Weights of a small self-supervised image encoder.
Model: 32-pixel images, arch convnext, activation swiglu, moe top_k, patch size [2, 2].
Rows from block 6 of a small self-supervised image encoder, named by matrix and row number. Rows with one number within an expert belong to one neuron, the router's apart. Each number is 500 + 25 x the weight over its row's rms, rounded and kept within 0 to 999. All counts start at 0. Numbers have three digits each. After the name is the row's rms in percent of the matrix's.
Before each expert's rows are labels from the 100 images, of 14848, where the router gives the expert most weight on average: "patch colour" is the nearest of a few named colours to the mean colour under the peak. Only what is clearly more common there than usual is listed. The data: crops of objects in photos (Visual Genome).
# router: router (model.blocks.6.mlp.router.weight, 8x96, trained with AdamW), inputs 32-63
# gate: expert gate (model.blocks.6.mlp.gate, 8x48x96), inputs 32-63
# up: expert up (model.blocks.6.mlp.up, 8x48x96), inputs 32-63
# down: expert down (model.blocks.6.mlp.down, 8x96x48, transposed), outputs 32-63

# expert 1
patch colour: pink
router.1 096:513521558482507476505511471490524503483505485524525492472476464469533473485507514526481532525513
gate.27 097:476531482498489475482500508446512514476507468544485475499480509496498527495521482462461455499460
up.27 091:501490499499479509503483485495530495488469535500509498550480503540534493519473494525527532493478
down.27 094:517493484522511483510493520511562551488538464513492484521465496539470520468500478520487471510501
gate.28 110:515533510553512482494455499468485503508534547503531517499491506535491499517471504477486488582446
up.28 109:493505469570514503527470450505483497497508520541513501488519476548501507530484493523484501465465
down.28 097:481496515503488462475489470519485514460515472550507482478501463493548514466474452480528548467520
gate.29 107:537527489496485474468532520530486520504512472455490479492465533500474517540519478505483491495492
up.29 108:525522463504535506487484500485502495530506528545496511506513493526523511440488552530528506491454
down.29 108:527459514451512517499505505540521478509493470559491489511468473465515490545500567489536519475480
gate.30 093:466511486518480465549470453529489527520449543441519496502517474516507506517503480550500504490515
up.30 095:470469496507549469494514472437505476515527534559509509529439480471488475495494475530515497502499
down.30 097:492456515495467494503515485515488485485486449515464487541525505490492444494493526472517472496492
gate.31 107:481503461516492528504474532460510499531503526525473485477502467427488511505495541538503509463527
up.31 097:463504502474479455538520495448510516533497558499500525491520521469502507510493500463534480491530
down.31 095:528522526527479469483505523483470556533530507495456514506507489496521458473471500531502526452483

# expert 2
patch colour: white
router.2 089:517500537553529497502502461480473521518514483483524464486478471500554499469447460508506524500517
gate.27 098:509482483503527461480485499456531518515549497515465482539499528536505501514451486482491501474440
up.27 102:493476501481501477528494454487469536460495529501517513504505490455506467497547524463497465506540
down.27 098:508474486488466504487518522487442468458516465518498530507529510528510440545513487494482486531529
gate.28 096:477538502494521513473502538487487517481481419495476497520508519501487498493527501515480502485493
up.28 097:527497489481509543484487486509535475502502493527520496544558478544488513469492474517517532507526
down.28 106:517446509481484531523498479523497485472477472537501471494513500549503489475507558506503513464468
gate.29 102:511488523495448499551509507450453509538505549502543486521507482470499480496473478501509523469491
up.29 094:452543563500512498492506511514553536486489492480513548515506506493522513526489507538505476493536
down.29 100:527485519506531495524491505549559494524503501452519495533520480521516481526525501458545519510491
gate.30 101:519472485495503542516527502540523488477501508451519478451496490504488537493530507464514495462507
up.30 098:505436534521547494475490507489536525494485497575504492490490502463537466499488514476480503483470
down.30 095:482475530458512526472498489511467521502508499511482509487519506541550519515491518499498487524514
gate.31 090:492498502466454478472500459500463501495483548508470500498513491478511486473531530503508499461458
up.31 106:485462458483520510525517525540505458535471452496524505512506493535504523541507495492474503548448
down.31 113:508518467501508482483479528492518490476514512506498477498479497487516529495503535479478510469515

# expert 0
patch colour: white; pink
router.0 106:495503483518517480509493476479525538552502512491462513545498455499515478495484533522524489549515
gate.0 092:495482455507496492432500474514503513524524504490538504490488533464513483513512500487454487489521
up.0 087:514529505520488506445479516532497500482494484508492485493478516523523488472524529506487516504454
down.0 098:500538472492481527479527479473515505498509504500532498492516479493551484496539510495509535547521
gate.1 100:487524535490475491494486486519494522477489517478550530534502510524486501470508486535473456488511
up.1 101:508532477507503509464511513464501470521517548433489517455501511509499487481512495459523493517500
down.1 097:485524472509495515484502468491520490483500459515507512501498484500521523515470532518464468525510
gate.2 106:508492473489514503502471521530513549505521508499521510509544471477483510467482472518509515487504
up.2 096:496479518502491506467478505554535523538457497521523484538492496478536503520463493487513492493508
down.2 103:493455469503508453481458536456497487543487523512524505494519484524504477467522494503458522487508
gate.3 102:554496488502505536507499482526500500519528487496489519514494522498512485464492522531515473487485
up.3 095:517529482513500513505487487529502509493530493451491483503520505505492519437500457506532524557491
down.3 097:520512494466511481484529470522524444487463472530480506501510451514494462497488536478510493483488
gate.4 109:556523505483520543513494534478481490494463498494477515517506482435535481477507516492486503475502
up.4 106:529507507532472480513526516532497482488499513530541499508532501442511525474476466474515463498515
down.4 101:516493481452504550526520477494482516479498494499460525494526527507487509485490529505539458495479

# expert 4
patch colour: black
router.4 109:502529509531538550470517507472527529483510537548517494491478486499500509480512507543487468538503
gate.27 091:483462507484536445473526505496541484538507483521500464462466511492508507502469537493467533443494
up.27 092:481501498534517547480532540477443558505466482479533496504455500498502523487517525469478491557511
down.27 095:466523478517461500502510516453441527531551526465522507514528480484520521463525511502486523477439
gate.28 094:506524496511482499512480481529545570462481496497479538511454520527522517511477500514482506514542
up.28 097:469504491530473452517463481484539444512495533508483500543542512508479473513500519472457530524482
down.28 092:493523483516500478509495485495463522524504533487428523463491523469504508505494493507517471516499
gate.29 107:492502430542491521531514526519515545486508517543473491495543493519498485478480499467516508499482
up.29 101:514468544495537456511492460498457485553492506492504544479504499453485516516508488505521498520546
down.29 103:478521476523486505519482560515495451525554505490484493508495503515471512515504488537540462465521
gate.30 093:481492519457472503491476512520499516547490506508572475491450502482526519502483512501452515460525
up.30 101:498483520523511487449451535516486491496468513476462532509534477540516498505489530508513515524490
down.30 110:465512503495491520485468521511470518461497477500476502438517490499503521490512488503503474523533
gate.31 101:503492515497557464507480470449507464488545484475437475505542489483480545521497500486471490486501
up.31 122:471538520518538463480489467489534425498453477491490521532563514473484536506528506506481521472503
down.31 117:522530472495498496527451540449506491525480496488542514493543523503470483492524500518495498524428