Weights of a small self-supervised image encoder.
Model: 3.61M parameters, 32-pixel images, arch convnext, norm layernorm, moe top_k, num experts 8, patch size [2, 2], depths [5, 5, 5], widths [48, 96, 192].
Training: muon at rate 0.013, batches of 256.
Data: 123503 training examples, 14.7 epochs.
Rows from block 10 of a small self-supervised image encoder, named by matrix and row number. Rows with one number within an expert belong to one neuron, the router's apart. Each number is 500 + 40 x the weight over its row's rms, rounded and kept within 0 to 999. All counts start at 0. Numbers have three digits each.
Before each expert's rows are labels from the 100 images, of 14848, where the router gives the expert most weight on average: "place" is the part of the image that holds the peak. Only what is clearly more common there than usual is listed. The data: crops of objects in photos (Visual Genome).
# router: router (model.blocks.10.mlp.router.weight, 8x192, trained with AdamW), inputs 0-191
# gate: expert gate (model.blocks.10.mlp.gate, 8x96x192), inputs 0-191
# up: expert up (model.blocks.10.mlp.up, 8x96x192), inputs 0-191
# down: expert down (model.blocks.10.mlp.down, 8x192x96, transposed), outputs 0-191

# expert 0
place: centre
router.0:543522519513513500527544482464573556497575478491507513458490531456463501497561536529489564562437488504441470530462542544448526543535574546521509563563426537506475588538495536446457493479520535491494518509536557498507488541593504517481530537444477493528517526502515462515508488512538473502515560549460468501435503451486531525497478444547501474561471518493554504482534504537488599449592496459486508422464506547419492552482524536426464514531446456499525470529534488505522532489532492497540576546512481463477578441478457506620496529539456423473562525463463539566399454513527512529
gate.4:456470520564485476568495494505414482466496568428536496475541482503573511425528501540440491482456548479486537512533499484497505593470502419484507555440462554489524485470528442533530563490456482526493525499556476505469503530524515530510562479466520492465482479481467503454449492477487462503546570432488494453492470495567479485475488582523620497490474535529525466652530503607463542536448529485457538454535549469510430489474461561485530491547524455492472477410492513455479537490434475455527491451452460487481492524552505521439523527484477476529555505417481529461518474537528549433
up.4:527480518545570532414543534526577477521553474463509418549449475524481458584501460463515487466490556516447530450509512485526545513483470371547508546556553508527473510562512480590457492476479512447470425502501485467531513482457478559492476528493513466514511561513525469513597455481488490515538480498477474522529499500570491538453501502527454500518498477538520474439445405502471474462499538520473400499549446497511533469481454466595539566454503512471452481466494469519568510499443560577534523507562519545522447530473442474504479504550506417563481436556475464506484537453533492450
down.4:550560517536534520510544517384468584546513487444534539509474475562559480486458455504589519502510519520422514495446541551488548478518544618524432505463535498440486497531552545623459504484492439440561536548488439468488483518477502477528493486505506438522558553489511511450560437507485523529466547498548466405547542568493556515430513490534502463528503495558478467463540500444493501474444480486525506571514537493522484493496523496539528479502461567461429506489488512531421462468523543535567515462521535537528489532433541507461523502494450523529513499549513455501563457433545536481

# expert 4
place: centre
router.4:508545544483508479476497569477520531499568462552484546507521458459561488402484477516499548456451563411480419490502547469530527529483476485420507541453479511470488503528500576433433482469546533577470533481507538478538562424560508511510522510546485595483475496536487539517542526525495470499439557523488516505466522522467487477500450412518466543496482497534485502504584459477459479473503520488444472422471456553490466513516515445427507564479524469496467444529428468476545533522478482510524530495450544455561460502471452602541478477484607483480530451465562492566452504530505525598
gate.4:478541486463525461534493506459466487470552509555533544496453458522482519489500470555473495523553494442534457509509507509535513590474484453531506543488487468480481466529556428532497515523490466539422516434488481509484528419419539480417537528533470557491445474464479494461470468483452505498445567474470580481496527430474507507547483552475561470431482512444515509560629479463575538563517500474542452528510414460499495562565525543494493462426525510466532513563503512509447494434514538528561482547526527516495485438561509598598452450492477568535501437465525545513527467491469507527
up.4:486456520544450539500527559564436546518497490514520550468504530519461549548418469437455636467505532498569477528496519458501512462477472499518464505485513478538491471467434517523460505514537505482513498584497469537524486537508538538477472474505473508480545482491550519546555445536419580512544472472557537548506495562473420481546472488512546484461520453437452529429475534499494486397438554465540527488554561476539497490424469430431588531480551530540488497592477426509554510528511557487401533487497462511472467499415501481514502499531508532500494468527530463468502465447527494437
down.4:546555485475493474475500487517546459447437511544530531518562521531488458529549435482502522502493464505517527564490419465491477525550425506536523526493494505551458526565483569487460519459571448484385572444484468531524543520513470493509462500527446446494510477546503494507580508554556526548528495546535522457567434505482490465473464455409407495468607541522462503541544561525439477518439522537441503510492452584444493505500496509481507508512513495515473542515455478503528514452516473531495417485497518434487521439508561491514448522532430573469505562479423513555491495404559474516

# expert 3
place: bottom centre
router.3:512461470422513495483495439446498538449474476462490454505460457523435485465474584469508544536414517502417481559509513460520520581536542508459545525581443502464454510498474567494443452455530467551536411441475505410545432541499487495459478475516519524548532503471539523514539520447514456506476579576463504497484489489451479491502512420566528542505482515528532472532469453522403508468574470486527453495508441512520427483496512480467549476475458500521536452462497519440492470431499522547476519480415459420453507462463470542510452486473479422449558513490446457490445551524477468532
gate.4:425498540573507543508458493528450485538486526537454506564466511529517557482543473475462509483472542548496483495505537456572472477493497523486472466401507538520513462523511412504461507460515479515495537520478555521514507501480524566472535461512525530548549505459479556496552454496470489434551452531519431506487556561540433475546505508399507564549483511538507505498470445475492504489543568459523537516498447604531410462497539550514529514470598450445536392439507479491480559482461469423482463495496484447577461526416496488565595496456547531534516484513507460479472524560534492465
up.4:444469511481555530488486461523562436557501531511499535486506507516589472469459530487499457547446450473560479495504568517550466524464517462484563513487493482448525477538484548515438477461462490512480531570502537487521464551458494576462512483534517513527517449514516521471523546505531498486480499467446449504521444525540419469476524504425548523467529544462498528544534525449471513492480482537526546446487447513488390505490442384479438519480505466476396457468484560509497477461527532516574515573550436465476494478523533439496560466511500440561423553524497469520524590536600583445
down.4:541514551448493468466477500573575468482473508538512477513494517507492505576506525549560520613473515460536472506479514478463496485473522526469529520587497514492458502516478574485545510540486501554443468505463583457483543514527591450527427510534501561506546475478523481462472473469525540456551473431529497459556530513470488564556415533480500450491494508520552480500498498495544409521539529527604537460590550529510431519538498481486525531516539468542495476408474457541510529490547488465452461463461510532519494552470536537554422510498438424521515523547432504415506497436556550555

# expert 2
place: top centre
router.2:529532533482522441457504477518565528392493509542529516575476522499443493539559475526518563550445436425473578470490534505540514502509554500488558561545471521495522426567531562458481505520477529549469506425465460464522470530517478509426474508467578523523554486523527551494567501454497490480531517546552535521442478500460525401489564398502486543458496510516528485488539482472453482483506440480567509459450537524479496505508515515405518517486454443563460485551445495443447521431517486456539490533573450520442508462450509468542472494481498458457479539490525586536477539474517452578
gate.4:472471493521463444509437535475576486460590457574455430455469440437440517530459550516527423508555572506527457512407528504543515506478537518552486505539448466477531427429452512506495476518576452541515470544448471536481578479546500488498487503545507547434493451544459543443539483476468467468523525441491464508461491541445555537492518514467479443526495527542526546491473540490460523443540480489481475495533466560562581501536532478466523520483482483582532454463499519482566527443444444522562458514456483520471477522436515471578481482492568564535520549487489479551525548555479433516
up.4:486506495449468521487531499580429507501489518446516529517506529560528543502490485473514522532463498532449550478580500485464494531524521439517555473381468523516515522524553501546576561432474498455513518490441503507540428547443525480464471482489453507555453509496467528536557555510525532531535455531431499479565535536560490509473473521507498541494469516440466477450511543544523526579474461549501536477416506467436361464507447482479539542516527526446500515537542459483464483566563567535426501456519544493507470511505449507412482543525443458454477525535452499485403486519594511490
down.4:514498498473480492524512481488512511478465520521483520519484556500483433444491514502549447525472474462527506466496490489562578455480493457516456557571540468612463591497514483487580489594517543499479582483440536507511551461572508433463508477492414525498501552553506531441528507547481461420511463496489448487569518501512473480498517465546501468483582503524497515492485489536548580555485522426468462544524498539508533576576419497464498569568496418490470477572430508429526491514525497554502514484532510538548486465470488542475415522528505439453506549614497493452457481480509518518

# expert 1
place: top left; top centre
router.1:515491486469504466473521470486530592414474467452545500575448502471427505531493515469524547526434470485466481508527554552516546537504563461387610425482533520441491521550480565497470464533510471486543467415504546498537480480521439568499457444471527530536542503473490497517521559540590493451462537508504566467476482550455525527460547469486526486506469515563529449461546451530498500408517516454486477475507443532513453564513482538467449507503526502485464461484536558430554504511521467495502467453492455468525533531515450577562471446547447455514539466492475548535439463536466461425
gate.14:522528461538428466497425396479549572518545469446487571494496512455497446585494512478564432603492527527475475494573479481534537496475501460484506519507507533439456503515498497531372512536547456439505439530494548509547506495417470491537504480524501534518486501516395483529540535492489487512596459497522470496508626466482420497498504427538525506556557497422556493455454521548434465476512456512512528568533508520493514539522508490528527504420550499493492494492416498503514502486574490458502522518532517493500489488524496494491551462528443569575527517523480490491456478454539469446
up.14:463488514466516513497560548490473442453477504466553444526511501575441521380490494531512458509478467516465574452394519456453506484494475540590513492532486437580580536500510518469578534593493517460401509478545428482546494480530505544434483551510434469486548499458589516524538488540507504460479531462494553497552456509498557478489526455516522484433528470511484533466538446466532480532393509402464455459471443507486530527510470523542500574506479521525474509500533511458468496532496503509531445591521503550477485477511482466525455562431451491472507468532486506474468571515472506473
down.14:538504473475470442541449448529516506509481558592509490469531501481581537545448473494555468489478522481492433512547578444511434494484446524424428542461574478502506481468599519446563565509519477500451474504489495482480470386498451504519510492488503535527487486490492549430482418510532456519490494524476518583471492508475540472466515514441556529486474469453545516582486503495537453546518521475542368539534538545493515465489505560449548463540495551528548437482543461509518447550539491548460509483503506520517479547416468523558432514498513466521535414457408528530505525490502512486