From a checkpoint of a small self-supervised image encoder.
Model: 3.61M parameters, arch convnext, num experts 8, depths [5, 5, 5].
Rows from block 9 of a small self-supervised image encoder, named by matrix and row number. Rows with one number within an expert belong to one neuron, the router's apart. Each number is 50 + 15 x the weight over its row's rms, rounded and kept within 0 to 99. All counts start at 0.
Before each expert's rows are labels from the 100 images, of 14848, where the router gives the expert most weight on average: "peak at" is the part of the image that holds the peak. Only what is clearly more common there than usual is listed. The data: crops of objects in photos (Visual Genome). In brackets: how many of the 100, against the usual share in percent.
# router: router (model.blocks.9.mlp.router.weight, 8x96, trained with AdamW), inputs 0-95
# gate: expert gate (model.blocks.9.mlp.gate, 8x48x96), inputs 0-95
# up: expert up (model.blocks.9.mlp.up, 8x48x96), inputs 0-95
# down: expert down (model.blocks.9.mlp.down, 8x96x48, transposed), outputs 0-95

# expert 7
peak at: bottom right (40 vs 14.1); bottom left (34 vs 14.1)
router.7:47 53 41 58 33 62 69 73 39 56 46 50 50 43 56 67 44 64 63 37 54 49 67 73 51 67 70 58 52 41 38 36 28 60 45 54 31 67 76 72 41 63 64 58 60 43 55 79 60 78 34 47 31 28 61 67 65 77 20 57 71 67 45 24 52 58 40 55 55 70 46 55 71 52 52 61 59 32 57 84 70 67 62 65 72 53 50 69 50 76 55 58 58 70 79 74
gate.0:73 55 46 70 39 67 80 44 74 14 44 33 69 57 43 23 31 31 52 47 50 50 26 44 45 42 46 66 65 52 79 76 55 60 48 56 64 67 34 47 41 75 33 63 35 53 66 59 40 43 59 53 45 36 64 49 33 42 52 62 25 52 56 08 44 55 57 33 70 45 34 48 53 63 66 27 60 41 42 74 64 32 40 47 66 36 23 51 53 51 75 54 23 43 59 45
up.0:32 41 62 45 70 56 54 86 43 69 53 77 55 58 48 63 45 55 51 49 67 36 91 51 61 58 28 49 19 43 24 21 27 36 53 37 34 46 48 57 41 33 84 62 62 72 32 38 40 55 62 52 66 57 68 48 31 52 49 48 54 38 50 71 74 63 47 32 59 50 28 60 33 27 42 56 51 91 76 59 51 60 44 39 50 42 47 47 56 52 25 57 43 51 51 31
down.0:55 45 49 56 46 58 60 69 64 27 24 78 41 61 32 82 50 39 46 32 43 52 44 45 67 41 39 50 27 58 50 56 85 55 71 42 70 65 64 56 54 46 38 68 72 32 40 41 51 39 52 51 54 67 53 38 54 36 59 33 71 45 49 31 11 39 55 39 28 58 63 43 52 45 51 52 72 61 26 59 25 28 53 63 71 62 42 59 54 90 45 75 49 28 74 31

# expert 5
peak at: top right (36 vs 14.1)
router.5:33 33 15 65 36 42 59 35 33 29 44 44 28 65 66 41 40 49 68 68 43 67 35 18 42 53 50 53 71 39 44 31 37 59 38 48 61 64 78 71 47 68 53 27 59 46 60 52 85 30 20 58 52 35 52 19 57 57 38 36 24 63 49 47 24 29 42 70 58 55 53 59 42 27 53 35 65 75 31 41 37 46 53 57 34 44 34 38 51 39 34 48 40 53 63 37
gate.0:27 48 62 55 62 51 67 16 55 80 41 56 60 52 40 14 41 43 30 66 49 31 19 48 82 47 66 50 28 39 68 45 62 30 58 43 54 50 46 39 43 62 67 56 43 37 51 37 41 59 49 28 40 67 55 23 84 49 52 63 47 48 60 44 38 55 76 41 27 51 67 62 69 37 71 49 46 59 61 65 61 28 44 37 76 57 57 49 68 29 16 35 33 40 47 51
up.0:55 43 42 45 59 53 44 79 39 55 70 43 31 63 58 71 44 63 46 40 50 49 61 30 38 60 51 23 46 56 33 31 34 50 15 51 19 77 42 32 62 53 63 49 25 24 45 64 45 49 53 55 26 48 39 58 27 45 45 42 29 60 57 58 88 78 49 51 73 42 44 48 59 69 43 64 53 30 42 35 64 69 67 55 37 77 40 48 55 71 59 36 44 92 47 50
down.0:77 17 77 39 64 45 33 22 60 49 56 37 41 44 52 52 40 66 57 60 61 66 19 61 52 48 84 77 40 41 64 31 30 56 42 50 49 46 66 61 51 38 39 22 80 44 49 36 42 29 55 46 41 28 30 49 49 34 77 59 59 57 76 33 70 46 51 43 35 57 61 57 48 76 20 39 36 30 63 48 48 43 63 46 55 43 82 50 49 52 47 44 78 63 58 60

# expert 2
peak at: bottom right (42 vs 14.1)
router.2:47 60 62 63 67 56 55 47 31 42 52 62 47 49 47 63 55 44 53 49 63 47 73 50 24 31 53 67 62 52 47 53 68 37 71 57 38 91 51 72 52 65 60 33 68 53 41 60 78 35 35 48 42 32 68 51 53 56 25 62 55 61 35 59 76 53 69 52 65 41 60 54 56 61 59 57 61 48 61 72 51 93 50 32 72 61 49 74 71 87 29 42 71 50 74 82
gate.0:55 61 68 59 72 48 60 44 48 51 64 24 35 59 55 55 32 49 54 53 49 24 67 28 42 10 61 31 32 74 25 50 49 65 39 64 38 37 51 48 52 62 45 46 55 53 38 41 23 53 16 42 50 86 46 37 66 41 19 62 70 61 35 53 34 61 66 35 58 46 45 39 55 78 35 49 68 56 54 25 32 56 51 61 58 76 43 22 72 60 71 58 47 51 70 44
up.0:61 34 49 41 62 43 54 62 54 47 39 55 57 54 70 24 69 78 59 47 48 50 17 49 39 22 68 35 43 62 43 52 58 37 50 69 65 42 54 62 35 54 47 53 53 76 50 35 36 55 56 30 67 44 31 79 72 33 42 37 58 46 44 40 63 66 47 20 48 29 47 27 82 28 76 72 59 58 82 52 43 63 34 16 33 61 31 55 42 51 65 35 62 37 72 55
down.0:39 60 47 41 55 48 34 75 47 41 32 60 42 58 47 66 51 77 32 31 37 31 45 47 44 29 15 61 37 36 28 49 54 54 67 75 54 73 41 77 55 63 54 24 67 51 18 52 45 47 60 71 47 51 65 29 57 38 38 16 33 41 63 63 55 34 73 67 69 84 50 42 63 48 27 38 39 56 51 64 39 62 47 40 40 45 62 37 51 66 35 41 36 88 49 52

# expert 6
peak at: top centre (26 vs 9.4)
router.6:68 20 37 69 56 67 59 42 21 62 47 63 47 35 40 65 24 41 49 46 52 42 50 80 31 32 71 73 48 35 48 55 48 41 61 61 53 73 52 47 25 59 49 43 34 51 36 65 79 50 31 48 63 37 58 43 30 53 18 42 44 67 50 35 62 33 52 27 38 30 50 54 40 69 63 44 60 67 22 54 44 75 51 34 55 26 58 62 73 84 33 39 75 43 55 60
gate.0:76 58 58 60 70 46 73 59 46 51 50 46 88 48 57 17 33 49 39 41 51 57 39 34 24 36 51 30 72 54 59 54 48 23 52 61 32 76 59 79 44 50 23 44 26 53 50 64 67 42 51 41 64 35 63 52 48 39 44 68 54 36 70 28 43 43 69 36 81 56 41 66 29 26 67 33 46 49 38 46 51 51 41 59 53 46 74 48 36 29 35 64 75 57 47 19
up.0:68 41 71 49 68 45 59 71 75 60 63 65 00 72 79 63 64 27 31 58 47 43 83 32 54 37 55 56 53 46 46 34 35 34 23 51 64 60 49 55 49 51 50 47 61 31 42 54 31 50 42 78 40 45 40 58 49 37 35 33 30 66 49 66 18 68 33 42 49 41 20 48 71 75 53 40 47 57 49 51 53 63 58 57 37 47 46 25 39 73 51 39 45 48 55 69
down.0:57 38 72 48 85 39 27 53 55 68 50 34 42 33 51 58 57 20 57 38 57 61 43 74 41 81 56 39 84 63 64 58 55 44 64 34 56 06 72 77 37 62 70 59 61 46 43 50 44 35 57 38 27 49 52 18 39 14 46 66 55 38 33 45 59 47 23 57 50 77 47 68 63 45 53 31 37 36 39 57 63 58 59 64 42 42 50 63 44 40 56 59 44 53 48 32

# expert 4
peak at: bottom left (36 vs 14.1); bottom right (34 vs 14.1)
router.4:44 32 37 63 69 75 73 44 41 65 60 28 42 37 48 51 39 53 40 52 28 65 71 72 51 46 46 46 46 49 51 39 62 56 31 53 31 49 53 70 49 48 72 31 66 33 33 91 82 38 38 50 56 56 63 34 58 51 51 27 79 49 41 33 37 36 42 39 48 56 42 72 54 66 93 53 49 41 58 68 26 68 74 37 54 46 35 71 48 65 40 35 65 27 68 43
gate.0:46 31 51 43 54 62 29 36 34 29 70 38 32 37 42 59 61 47 38 63 54 35 68 70 48 57 34 63 41 50 64 40 56 84 42 46 73 44 42 52 38 40 24 66 59 61 43 62 44 34 52 47 39 92 51 52 34 46 63 23 44 84 55 70 34 75 47 44 17 47 57 48 71 42 48 42 48 55 57 43 58 45 52 65 51 35 33 41 52 28 99 37 47 58 37 67
up.0:43 33 53 53 32 54 13 68 52 26 72 30 63 74 34 78 36 57 53 44 31 38 40 47 67 66 72 54 59 61 15 58 68 50 47 37 31 65 54 60 32 30 55 74 44 35 45 38 59 68 62 59 55 59 65 34 56 34 39 64 60 46 70 32 70 48 67 23 56 42 62 59 45 44 61 49 52 67 65 41 53 40 65 48 33 37 41 23 72 51 84 24 40 58 41 36
down.0:04 63 40 52 26 51 61 74 44 36 40 46 48 71 57 57 66 43 46 44 45 55 51 62 42 53 47 45 65 75 46 56 96 50 31 52 70 54 34 56 63 54 61 48 32 61 63 45 53 42 59 48 29 46 46 63 83 52 46 47 25 76 31 41 24 36 69 35 58 27 74 38 44 55 80 46 36 66 24 52 48 66 78 57 44 47 48 42 57 59 57 78 53 41 45 31